From a checkpoint of a small sound classifier.
Model: log mel input, arch pvt, activation gelu, patch size [4, 4], depths [5, 5, 5], widths [80, 160, 320].
Rows from block 10, named by matrix and row number. Each number is 50 + 10 x the weight over its row's rms, rounded and kept within 0 to 99. All counts start at 0. After the name is the row's rms in percent of the matrix's.
# dw: MLP depthwise 3x3 conv (model.blocks.10.mlp.dw.weight, 1920x1x3x3, trained with AdamW), a 3x3 kernel
dw.461 161:48 46 48 46 57 58 34 30 42
dw.462 121:28 65 60 51 52 44 45 55 47
dw.463 151:47 54 54 61 48 56 36 32 38
dw.464 039:35 63 49 62 36 55 60 43 49
dw.465 093:39 43 66 66 37 51 44 54 50
dw.466 227:66 66 65 49 41 50 44 56 55
dw.467 106:51 38 51 39 43 67 67 47 48
dw.468 038:50 63 32 48 44 62 37 59 51
dw.469 063:36 63 48 54 53 45 38 46 68
dw.470 069:64 49 38 49 46 55 42 67 38
dw.471 034:45 59 42 51 57 43 43 70 37
dw.472 023:42 62 48 44 59 47 60 31 61
dw.473 038:60 28 60 55 45 49 41 60 50
dw.474 075:61 53 36 55 59 35 49 41 62
dw.475 046:58 39 56 53 44 52 58 62 29
dw.476 130:62 49 42 35 60 53 50 33 58
dw.477 120:66 38 55 63 51 37 39 52 55
dw.478 036:53 56 44 47 57 45 64 30 62
dw.479 049:44 36 72 55 47 46 47 60 45
dw.480 024:41 63 47 43 55 49 61 31 60
dw.481 079:66 48 36 45 46 58 63 48 38
dw.482 085:59 51 40 40 56 53 70 36 46
dw.483 067:45 51 60 33 69 41 47 45 56
dw.484 094:63 36 53 64 42 47 47 40 62
dw.485 086:35 61 48 48 52 50 71 43 42
dw.486 051:50 38 64 44 62 38 46 62 41
dw.487 206:38 54 39 57 48 51 65 63 63
dw.488 031:58 42 46 53 44 55 39 71 38
dw.489 069:43 61 45 52 57 40 55 33 65
dw.490 033:45 64 35 42 55 49 43 43 67
dw.491 103:47 62 53 50 47 54 33 59 68
dw.492 080:57 46 48 57 48 45 64 28 59
dw.493 067:32 60 59 44 55 50 34 52 61
dw.494 043:55 48 48 46 56 46 40 72 36
dw.495 177:42 34 30 56 53 54 56 60 51
dw.496 156:52 53 57 47 54 45 43 73 65
dw.497 052:31 62 54 60 39 52 55 57 41
dw.498 207:41 42 43 59 42 58 38 33 42
dw.499 039:59 45 49 51 49 49 31 69 43
dw.500 022:30 68 55 43 56 54 55 47 47
dw.501 194:56 52 47 44 49 40 55 69 67
dw.502 066:55 61 33 43 54 52 56 34 60
dw.503 018:49 45 56 71 38 48 36 55 54
dw.504 045:35 67 43 57 36 55 57 43 52
dw.505 125:55 62 57 52 42 59 47 70 61
dw.506 230:36 32 40 50 55 60 59 54 56
dw.507 102:52 52 41 65 42 46 58 63 33
dw.508 055:53 48 53 34 62 50 67 37 50
dw.509 059:33 59 57 64 38 52 55 56 41
dw.510 115:43 38 35 42 63 59 52 62 47
dw.511 032:35 62 47 46 53 55 66 47 36
dw.512 189:45 60 58 48 53 41 67 66 59
dw.513 031:58 31 66 53 41 60 47 53 45
dw.514 091:48 30 72 52 52 47 45 53 49
dw.515 115:41 61 55 60 35 59 40 61 57
dw.516 062:40 60 49 46 55 47 69 47 34
dw.517 050:38 63 50 49 57 44 63 34 56
dw.518 069:53 41 57 59 34 62 61 52 38
dw.519 027:52 33 67 39 54 53 57 53 39
dw.520 135:52 58 53 65 41 59 47 33 38
dw.521 043:57 44 53 39 59 48 46 67 33
dw.522 044:53 64 31 54 47 51 35 57 54
dw.523 018:66 34 54 38 61 48 41 53 55
dw.524 044:44 58 46 53 34 68 60 43 46
dw.525 108:47 54 53 57 37 62 68 41 40
dw.526 125:35 71 41 50 50 49 49 60 43
dw.527 113:44 28 41 38 51 58 46 42 47
dw.528 060:64 31 59 44 56 48 60 47 41
dw.529 050:36 57 58 62 48 41 45 43 66
dw.530 053:56 42 53 30 59 56 47 62 40
dw.531 047:36 42 70 56 48 50 62 41 50
dw.532 220:36 33 34 44 53 48 54 57 55
dw.533 060:63 41 44 46 42 64 58 35 58
dw.534 096:63 40 43 40 46 63 48 36 40
dw.535 031:46 54 49 61 41 50 50 34 70
dw.536 056:49 39 64 33 56 60 61 43 49
dw.537 026:45 36 75 51 45 51 54 44 51
dw.538 058:47 52 56 61 47 44 28 58 63
dw.539 084:63 31 64 54 50 45 48 50 62
dw.540 019:64 46 39 58 38 58 57 38 59
dw.541 054:47 70 32 45 45 58 51 53 44
dw.542 035:36 50 63 48 52 48 66 34 54
dw.543 165:44 30 62 53 57 40 55 53 62
dw.544 059:54 54 44 54 49 47 64 28 60
dw.545 188:42 41 54 53 58 49 38 33 34
dw.546 020:63 48 38 52 52 51 51 35 69
dw.547 185:46 43 53 53 55 40 37 30 39
dw.548 051:43 54 52 43 52 53 72 33 49
dw.549 181:33 33 38 53 57 51 54 59 54
dw.550 057:38 67 43 65 38 50 45 51 53
dw.551 179:50 40 65 52 47 48 41 62 68
dw.552 053:47 63 37 47 50 54 34 67 49
dw.553 038:35 56 53 65 41 45 65 42 47
dw.554 205:59 63 56 51 47 52 37 32 40
dw.555 093:36 69 43 65 43 44 52 48 53
dw.556 084:68 38 53 46 53 51 37 55 64
dw.557 224:59 66 65 56 52 59 39 45 40
dw.558 060:35 65 47 53 47 51 55 37 64
dw.559 023:26 60 59 58 52 43 55 48 49
dw.560 153:50 34 48 62 40 58 63 63 50
dw.561 053:54 41 59 32 62 51 60 50 38
dw.562 058:28 61 59 49 51 49 58 38 55
dw.563 053:57 34 62 64 40 48 46 58 43
dw.564 023:57 27 64 57 51 48 42 53 54
dw.565 182:50 67 69 48 57 58 44 41 51
dw.566 105:60 51 36 59 35 60 58 40 55
dw.567 045:48 62 38 41 44 62 54 62 37
dw.568 037:30 60 58 47 55 48 63 46 40
dw.569 160:47 63 62 48 52 45 47 68 65
dw.570 032:36 55 57 69 34 52 44 51 53
dw.571 053:58 36 57 60 42 50 67 41 46
dw.572 206:52 42 49 38 37 36 38 47 37
dw.573 067:51 63 34 51 48 52 58 33 60
dw.574 088:57 60 32 46 54 50 54 63 35
dw.575 104:37 70 39 46 59 44 51 42 54
dw.576 028:62 29 57 42 50 56 60 52 42
dw.577 138:72 34 41 51 43 56 51 47 51
dw.578 142:65 55 62 63 42 41 50 41 40
dw.579 158:45 58 64 56 38 53 43 32 41
dw.580 177:38 49 63 46 56 48 36 41 66
dw.581 083:39 33 38 50 60 48 58 42 60
dw.582 091:52 52 46 59 32 64 48 39 62
dw.583 085:63 31 57 44 51 54 40 62 46
dw.584 129:36 55 62 39 55 53 55 59 34
dw.585 040:57 55 39 33 53 60 62 49 38
dw.586 095:35 58 54 61 32 61 50 49 47
dw.587 036:70 35 50 39 56 53 42 47 57
dw.588 078:59 43 50 49 37 66 60 35 55
dw.589 100:39 66 47 42 52 55 35 63 51
dw.590 131:40 54 49 60 53 67 38 35 46
dw.591 236:47 38 39 45 41 47 63 65 61
dw.592 027:39 64 39 62 36 54 44 60 47
dw.593 030:64 44 39 47 53 45 67 35 48
dw.594 033:48 37 70 41 57 55 42 50 61
dw.595 089:45 40 65 61 43 47 54 35 62
dw.596 076:36 64 44 63 43 48 41 48 63
dw.597 031:48 52 51 48 52 50 60 29 68
dw.598 135:43 47 44 49 59 60 36 30 43
dw.599 054:46 39 62 42 47 62 66 45 40
dw.600 043:63 34 53 56 40 57 57 37 59
dw.601 090:68 49 39 60 36 55 44 60 47
dw.602 044:28 68 49 46 51 53 51 53 45
dw.603 071:33 62 50 59 36 58 58 44 48
dw.604 048:57 39 55 46 61 43 66 35 50
dw.605 047:69 38 48 47 59 44 36 58 52
dw.606 034:61 34 58 51 60 38 40 50 60
dw.607 111:49 69 31 47 47 60 51 53 44
dw.608 064:47 56 51 73 48 32 51 54 50
dw.609 051:52 51 51 62 47 37 47 39 71
dw.610 098:32 67 47 53 42 59 58 40 51
dw.611 121:70 40 43 57 40 56 52 56 39
dw.612 058:52 56 38 51 45 58 33 68 48
dw.613 061:62 42 47 40 58 53 66 34 53
dw.614 058:46 38 69 62 43 46 60 47 43
dw.615 098:49 34 61 51 62 32 51 43 52
dw.616 142:60 64 65 57 50 55 61 51 63
dw.617 094:56 34 60 44 60 42 53 37 61
dw.618 115:49 64 38 55 55 41 37 47 66
dw.619 055:40 71 39 47 50 54 45 61 42
dw.620 090:37 69 43 54 52 44 45 42 63
dw.621 167:42 67 40 35 59 51 52 60 44
dw.622 073:51 61 36 46 56 47 61 32 60
dw.623 204:41 35 37 50 44 58 46 38 37
dw.624 070:54 56 41 43 62 44 56 32 63
dw.625 046:34 59 53 51 54 45 51 35 67
dw.626 202:50 60 53 58 60 46 32 35 41
dw.627 054:53 32 62 51 46 53 33 52 60
dw.628 127:64 60 68 50 47 50 34 49 54
dw.629 187:60 41 36 54 43 50 42 66 62
dw.630 052:60 36 56 35 67 42 53 52 47
dw.631 102:51 47 49 43 35 50 51 69 66
dw.632 097:55 48 46 60 50 41 60 31 65
dw.633 038:56 46 45 44 50 60 56 28 64
dw.634 044:61 48 44 55 48 48 62 29 61
dw.635 064:60 37 53 49 51 50 70 36 46
dw.636 041:28 66 52 55 53 42 56 44 52
dw.637 131:52 63 46 37 54 54 59 69 41
dw.638 037:45 67 33 51 44 57 57 39 56
dw.639 048:61 32 56 56 44 50 56 58 34
dw.640 109:34 46 68 46 51 52 40 49 63
dw.641 204:38 35 43 51 56 64 63 58 53
dw.642 049:44 58 50 39 67 37 42 48 62
dw.643 100:42 54 53 67 41 41 63 37 54
dw.644 067:60 63 29 41 58 52 55 45 48
dw.645 043:34 50 66 50 44 58 47 64 40
dw.646 061:70 32 50 53 42 57 45 48 54
dw.647 153:41 60 52 59 56 48 42 30 38
dw.648 118:28 65 57 47 52 52 59 45 44
dw.649 074:39 69 44 46 63 38 48 49 53
dw.650 014:54 56 38 37 62 49 38 63 42
dw.651 058:32 66 54 46 59 42 44 59 48
dw.652 248:40 35 35 49 42 50 48 37 40
dw.653 023:30 61 56 42 53 55 61 39 55
dw.654 033:50 45 58 52 41 62 45 66 33
dw.655 048:26 65 57 47 49 54 51 53 44
dw.656 172:62 60 61 48 39 59 36 39 46
dw.657 051:71 43 37 39 49 59 50 42 51
dw.658 120:60 54 43 49 48 50 59 75 50
dw.659 047:51 45 51 60 27 65 45 51 52
dw.660 206:41 41 49 46 46 52 62 70 63
dw.661 025:62 26 58 48 52 48 56 52 42
dw.662 035:49 57 43 57 37 59 51 66 35
dw.663 045:26 61 57 54 47 48 61 45 48
dw.664 063:72 45 33 49 45 54 43 52 54
dw.665 074:30 57 66 39 57 52 50 54 50
dw.666 092:54 52 45 35 66 46 35 62 54
dw.667 074:60 52 41 56 43 54 52 66 31
dw.668 155:57 55 37 40 57 55 66 35 49
dw.669 164:32 38 41 55 56 61 46 38 48
dw.670 174:59 67 66 47 55 43 45 38 45
dw.671 260:65 36 50 62 39 51 60 39 49
dw.672 127:52 65 41 38 44 65 51 38 56
dw.673 045:40 70 42 53 57 43 57 39 59
dw.674 019:58 62 30 55 52 45 64 48 43
dw.675 163:43 61 56 55 48 47 62 69 62
dw.676 101:51 53 49 57 43 53 34 40 71
dw.677 043:33 44 71 58 45 48 55 50 46
dw.678 085:32 56 62 57 47 46 64 40 49
dw.679 066:38 39 70 56 48 49 57 54 37
dw.680 075:38 65 44 46 48 55 34 64 49
dw.681 042:41 66 43 64 35 56 45 48 54
dw.682 021:36 63 53 60 49 41 49 36 63
dw.683 014:64 41 34 59 39 54 57 58 43
dw.684 036:63 34 52 59 41 56 42 63 44
dw.685 063:52 42 56 46 59 44 72 40 42
dw.686 026:58 53 31 59 38 55 37 54 57
dw.687 064:48 62 39 42 51 58 64 33 56
dw.688 074:43 67 40 55 40 58 45 64 40
dw.689 126:46 44 50 50 45 55 55 69 70
dw.690 117:69 35 44 56 45 49 52 37 44
dw.691 123:58 66 67 47 49 52 39 42 60
dw.692 018:44 37 65 59 52 40 35 56 55
dw.693 096:62 37 53 60 35 57 38 57 52
dw.694 071:38 65 45 68 40 45 52 55 44
dw.695 113:45 40 63 39 55 59 35 46 62
dw.696 127:57 63 69 33 48 46 51 47 51
dw.697 232:61 68 63 56 58 53 43 43 42
dw.698 083:34 63 52 49 39 64 45 59 45
dw.699 085:58 58 33 37 51 64 42 57 49
dw.700 010:65 42 48 42 44 60 32 55 42
dw.701 078:56 48 45 60 39 54 53 31 65
dw.702 060:60 41 48 39 65 42 64 45 43
dw.703 179:59 42 40 51 47 60 57 36 33
dw.704 084:40 66 48 46 58 44 45 66 39
dw.705 065:63 29 58 40 58 49 47 47 56
dw.706 087:35 49 64 50 54 44 62 34 56
dw.707 037:52 46 45 64 30 60 47 45 62
dw.708 044:39 68 43 41 54 55 35 58 52
dw.709 046:41 60 55 40 59 48 38 67 42
dw.710 046:61 44 47 61 42 47 33 66 49
dw.711 063:32 62 51 62 51 37 43 57 50
dw.712 037:71 36 48 58 39 55 45 50 53
dw.713 035:27 62 56 57 49 45 50 43 58
dw.714 048:62 52 39 57 36 63 58 53 39
dw.715 072:35 72 38 49 46 56 52 51 48
dw.716 065:57 59 33 61 39 53 53 39 60
dw.717 053:49 64 35 43 52 53 67 38 48
dw.718 042:65 34 51 34 61 53 56 47 46
dw.719 188:40 40 44 45 52 45 62 68 62
dw.720 058:62 48 37 54 37 61 48 41 63
dw.721 051:54 59 36 56 43 55 38 68 44
dw.722 113:36 59 62 44 56 47 36 50 63
dw.723 051:56 32 62 55 42 54 42 63 42
dw.724 225:57 56 51 52 39 40 39 37 33
dw.725 080:56 54 35 65 39 51 60 38 54
dw.726 089:36 61 52 64 32 56 48 53 46
dw.727 055:48 58 38 61 33 60 54 38 55
dw.728 045:40 45 63 65 39 52 36 57 47
dw.729 091:47 56 45 39 66 41 67 43 42
dw.730 128:49 42 55 62 53 37 56 35 35
dw.731 049:30 56 60 64 39 51 55 45 50
dw.732 061:63 30 59 43 57 46 40 51 57
dw.733 063:48 57 42 44 56 51 50 32 70
dw.734 068:69 30 55 42 56 49 48 52 51
dw.735 076:49 44 58 61 36 54 33 63 49
dw.736 044:57 29 68 54 48 46 45 52 51
dw.737 013:55 49 46 66 44 45 29 54 60
dw.738 045:36 58 52 64 34 55 50 58 40
dw.739 065:38 60 49 61 35 57 62 40 49
dw.740 056:30 65 52 56 43 54 48 60 42
dw.741 050:43 38 73 58 49 44 54 52 42
dw.742 043:51 40 58 59 34 63 37 54 57
dw.743 082:60 34 57 51 53 45 54 62 33
dw.744 059:47 49 60 45 57 44 64 31 60
dw.745 084:58 36 56 60 37 56 37 62 48
dw.746 173:48 29 59 47 49 59 41 35 48
dw.747 048:64 47 38 41 56 53 66 37 52
dw.748 028:53 39 60 42 65 39 44 41 62
dw.749 144:58 53 57 42 45 46 61 66 67
dw.750 051:53 51 43 72 36 45 43 48 59
dw.751 071:49 48 53 58 42 54 33 70 42
dw.752 080:40 66 40 60 43 49 36 59 54
dw.753 070:43 41 66 67 40 47 58 47 44
dw.754 031:33 69 48 61 41 49 55 50 50
dw.755 057:40 72 36 52 48 51 58 42 53
dw.756 054:58 45 51 36 64 44 38 65 48
dw.757 096:44 41 67 49 44 59 51 61 35
dw.758 087:51 38 65 35 60 53 57 39 56
dw.759 035:63 30 63 50 50 47 54 39 55
dw.760 088:62 48 38 59 52 40 35 64 53
dw.761 072:52 58 40 48 60 40 53 34 66
dw.762 045:46 38 69 51 57 40 52 39 60
dw.763 047:54 53 42 51 42 61 53 64 30
dw.764 091:45 68 36 49 40 62 43 56 49
dw.765 090:51 67 28 48 46 57 53 44 52
dw.766 043:63 41 48 49 53 47 54 32 67
dw.767 025:64 35 52 59 37 58 59 40 54
dw.768 018:64 31 64 46 55 51 58 45 49
dw.769 015:37 60 51 48 60 42 57 61 33
dw.770 098:62 34 58 42 49 40 59 61 44
dw.771 106:36 64 48 53 45 53 44 67 39
dw.772 049:62 29 60 51 57 40 51 45 55
dw.773 207:65 67 61 53 42 50 54 58 59
dw.774 028:46 64 36 44 51 50 59 33 58
dw.775 043:71 34 47 62 45 46 47 51 51
dw.776 057:70 46 39 58 42 52 36 54 52
dw.777 086:66 45 36 49 47 56 55 64 37
dw.778 162:38 51 60 41 56 54 68 40 40
dw.779 088:57 38 57 50 54 42 43 70 38
dw.780 078:61 36 54 61 34 58 59 49 41
dw.781 150:59 30 60 43 44 63 45 57 50
dw.782 023:66 46 37 49 52 51 50 35 65
dw.783 087:50 61 51 35 58 59 47 66 63
dw.784 068:40 71 36 58 40 54 48 50 51
dw.785 151:49 65 62 49 53 51 39 31 45
dw.786 052:40 49 57 41 60 49 71 39 44
dw.787 059:61 40 50 59 41 52 67 34 51
dw.788 057:34 55 61 54 54 41 49 65 37
dw.789 044:27 65 51 49 51 48 59 52 42
dw.790 138:42 46 48 49 54 48 41 71 67
dw.791 125:50 62 64 49 52 53 38 30 46
dw.792 164:42 39 37 64 48 65 42 46 44
dw.793 058:49 67 34 34 58 54 50 49 51
dw.794 122:38 39 48 48 42 67 38 60 55
dw.795 044:33 49 64 63 37 50 49 56 46
dw.796 087:58 36 45 57 53 41 33 52 65
dw.797 058:53 62 33 56 46 51 56 33 60
dw.798 230:37 39 36 40 43 45 42 39 42
dw.799 058:53 37 65 51 51 48 41 66 39
dw.800 195:54 62 67 56 62 55 38 39 50
dw.801 056:64 36 50 38 61 50 59 38 56
dw.802 150:48 58 58 46 52 47 43 27 38
dw.803 157:57 55 59 60 54 39 62 69 57
dw.804 204:56 54 61 47 43 60 44 36 31
dw.805 011:64 30 52 46 45 65 45 51 50
dw.806 097:48 62 64 56 41 57 60 33 52
dw.807 122:60 56 47 59 56 57 34 32 55
dw.808 096:53 47 36 68 48 38 46 44 63
dw.809 087:61 35 54 53 54 43 38 67 44
dw.810 059:56 46 47 60 42 50 34 47 71
dw.811 021:64 28 60 52 47 50 43 57 48
dw.812 052:41 46 61 62 34 58 61 49 41
dw.813 053:47 47 55 66 32 59 59 52 40
dw.814 048:43 63 41 44 53 50 61 32 60
dw.815 048:52 67 29 47 46 59 52 43 55
dw.816 072:51 41 49 64 31 60 43 43 43
dw.817 058:62 40 49 36 58 52 67 44 40
dw.818 068:52 54 41 33 56 57 68 43 42
dw.819 060:45 57 50 61 45 45 38 70 40
dw.820 083:55 59 40 39 48 62 38 64 43
dw.821 135:39 60 48 58 48 44 30 60 58
dw.822 105:41 47 64 43 62 39 63 49 39
dw.823 138:48 40 62 46 62 38 63 37 55
dw.824 085:64 58 28 48 48 56 52 50 60
dw.825 041:32 69 45 53 45 56 49 44 57
dw.826 055:47 39 61 63 33 55 60 45 45
dw.827 091:60 62 49 37 60 44 49 33 56
dw.828 057:69 29 56 55 45 52 52 48 50
dw.829 067:39 60 49 61 42 49 32 62 51
dw.830 054:44 53 51 48 51 54 67 28 58
dw.831 068:69 34 48 44 57 48 55 40 57
dw.832 089:59 41 51 35 59 54 68 42 44
dw.833 056:50 64 39 51 51 48 31 64 54
dw.834 152:47 67 62 55 55 48 39 33 47
dw.835 061:62 33 59 42 58 47 57 38 57
dw.836 145:65 37 41 62 45 43 63 46 48
dw.837 181:37 42 35 62 51 55 62 47 61
dw.838 070:56 58 34 50 44 58 33 62 50
dw.839 069:41 61 45 45 45 59 65 33 56
dw.840 105:58 53 41 45 59 44 37 69 41
dw.841 044:40 43 69 51 39 64 48 56 44
dw.842 067:35 51 61 52 44 54 63 55 33
dw.843 052:70 32 52 46 53 49 56 40 54
dw.844 068:43 64 40 58 41 53 56 36 63
dw.845 080:72 39 40 42 51 56 49 56 41
dw.846 023:52 60 42 55 51 40 30 64 51
dw.847 131:47 47 43 61 50 43 71 65 52
dw.848 022:46 57 41 63 33 62 61 44 47
dw.849 064:36 66 45 50 43 58 43 63 41
dw.850 078:49 33 68 44 56 48 58 52 39
dw.851 110:39 47 36 43 45 56 62 58 65
dw.852 126:55 69 54 53 46 38 48 66 41
dw.853 161:50 56 52 42 48 60 34 36 34
dw.854 132:44 33 56 49 66 36 59 52 48
dw.855 036:40 65 38 55 48 46 33 61 51
dw.856 053:45 63 38 50 45 56 43 67 37
dw.857 089:60 43 48 50 47 54 64 28 56
dw.858 161:54 53 46 45 52 41 57 72 65
dw.859 073:59 65 27 48 54 47 56 50 48
dw.860 119:54 53 46 59 48 58 36 38 30
dw.861 115:64 35 55 35 57 56 60 45 46
dw.862 165:57 41 48 65 42 52 62 35 39
dw.863 072:69 31 52 48 53 46 47 59 43
dw.864 048:63 32 53 58 46 49 35 57 55
dw.865 015:44 46 64 38 61 45 65 38 47
dw.866 144:67 57 57 38 52 39 58 44 62
dw.867 228:46 42 41 45 54 47 38 33 34
dw.868 049:56 35 57 65 35 55 54 54 42
dw.869 039:40 47 57 41 60 46 71 43 42
dw.870 088:56 32 54 48 47 62 38 41 39
dw.871 078:45 68 49 35 53 56 54 37 60
dw.872 017:41 45 56 41 56 52 71 39 44
dw.873 044:67 37 44 40 52 58 56 54 37
dw.874 069:56 37 60 53 52 44 55 33 64
dw.875 135:56 30 64 51 45 56 61 47 40
dw.876 096:44 52 52 61 34 61 41 64 41
dw.877 108:68 40 35 55 45 56 46 38 54
dw.878 039:50 53 47 51 37 66 68 39 47
dw.879 100:48 36 68 50 57 41 64 44 45
dw.880 059:47 38 65 65 36 50 44 57 52
dw.881 250:40 37 47 58 52 56 37 34 41
dw.882 053:41 61 49 50 50 47 48 69 32
dw.883 061:41 62 48 44 54 50 56 66 31
dw.884 107:29 64 54 58 48 45 60 43 48
dw.885 074:41 42 65 58 40 54 38 63 44
dw.886 057:48 49 52 58 37 58 42 69 37
dw.887 181:59 62 61 43 38 38 43 59 60
dw.888 034:59 48 42 50 52 51 42 72 36
dw.889 138:62 52 58 48 56 41 56 31 37
dw.890 188:64 63 61 44 40 41 48 62 56
dw.891 177:40 64 62 42 57 38 55 61 58
dw.892 094:45 49 60 48 59 41 46 34 69
dw.893 050:68 34 48 60 44 49 39 51 60
dw.894 101:58 63 53 42 54 62 40 32 53
dw.895 021:37 66 45 58 47 47 38 65 52
dw.896 078:58 42 51 66 41 47 65 37 44
dw.897 079:27 62 59 51 43 56 47 56 46
dw.898 035:66 38 49 51 47 51 41 68 42
dw.899 140:65 49 59 44 56 50 57 71 57
dw.900 111:38 59 54 39 62 47 54 36 63
dw.901 040:37 54 62 31 61 53 46 57 49
dw.902 044:64 43 43 48 47 57 45 68 37
dw.903 102:55 66 29 47 52 53 52 39 56
dw.904 040:54 39 62 36 53 59 67 43 45
dw.905 045:58 53 43 40 59 46 66 33 55
dw.906 086:63 50 34 65 46 39 44 59 52
dw.907 053:75 36 42 52 46 53 51 48 51
dw.908 167:51 44 37 61 53 52 63 65 64
dw.909 036:50 62 45 46 58 41 34 67 50
dw.910 099:60 48 46 45 63 41 53 30 39
dw.911 189:42 60 42 45 46 61 38 66 59
dw.912 038:48 50 55 60 49 43 31 68 57
dw.913 228:69 37 38 60 47 40 47 52 55
dw.914 061:47 53 40 43 63 40 54 40 69
dw.915 064:62 42 46 43 53 51 67 33 53
dw.916 036:42 41 70 49 47 51 47 63 38
dw.917 034:51 37 66 37 61 47 60 49 43
dw.918 033:68 56 30 50 48 48 41 58 50
dw.919 122:45 50 32 56 43 60 35 47 38
dw.920 063:36 48 62 32 61 54 44 54 50
dw.921 075:54 37 63 51 57 40 36 64 49
dw.922 119:60 59 32 58 43 51 57 36 56
dw.923 155:51 40 35 50 44 49 63 65 63
dw.924 097:65 33 60 49 51 55 42 55 63
dw.925 048:43 39 70 45 64 41 53 49 45
dw.926 174:50 49 44 58 59 48 34 36 35
dw.927 168:40 34 35 59 54 43 54 62 44
dw.928 073:47 56 49 50 46 57 55 66 28
dw.929 144:61 72 45 45 58 41 50 43 41
dw.930 172:64 36 34 54 41 57 58 55 45
dw.931 061:64 34 57 35 59 54 56 52 45
dw.932 047:47 44 61 61 42 48 35 67 44
dw.933 089:66 56 44 56 46 45 34 37 57
dw.934 071:54 50 44 63 33 57 50 63 36
dw.935 147:54 38 32 61 47 54 60 60 58
dw.936 074:56 37 56 48 48 55 64 31 57
dw.937 085:64 50 59 47 50 52 35 31 55
dw.938 057:63 29 64 44 57 45 51 49 51
dw.939 051:40 66 39 51 55 45 68 45 42
dw.940 102:54 61 34 54 51 48 32 59 58
dw.941 160:42 41 44 54 36 40 64 53 64
dw.942 203:39 34 37 38 39 52 44 47 58
dw.943 047:38 67 43 60 35 59 46 49 53
dw.944 047:46 66 38 46 47 59 66 39 48
dw.945 091:55 61 32 62 37 55 49 58 45
dw.946 101:38 55 56 65 36 51 43 63 42
dw.947 089:38 65 43 35 56 57 51 42 61
dw.948 218:53 59 45 43 46 52 34 35 35
dw.949 041:57 63 32 43 62 42 47 59 45
dw.950 072:58 31 63 45 54 47 43 62 42
dw.951 201:48 62 41 45 53 49 41 72 42
dw.952 103:50 46 40 48 53 48 63 32 33
dw.953 056:58 44 50 31 63 52 43 65 48
dw.954 120:52 51 50 33 61 57 59 31 54
dw.955 040:52 37 65 44 62 41 58 37 55
dw.956 014:41 60 47 32 58 53 56 59 36
dw.957 159:54 60 40 57 41 51 47 69 63
dw.958 078:37 68 40 56 41 54 58 42 55
dw.959 047:47 66 35 63 35 55 49 51 49
dw.960 153:56 35 56 35 57 58 49 61 39
dw.961 017:45 62 41 46 51 51 47 35 70
dw.962 024:40 56 47 52 44 53 65 29 55
dw.963 054:50 37 63 42 61 46 55 34 59
dw.964 080:70 32 52 41 51 54 48 59 45
dw.965 087:56 31 64 50 46 52 57 36 54
dw.966 115:58 58 49 38 41 65 61 59 61
dw.967 033:35 57 53 57 42 54 44 68 39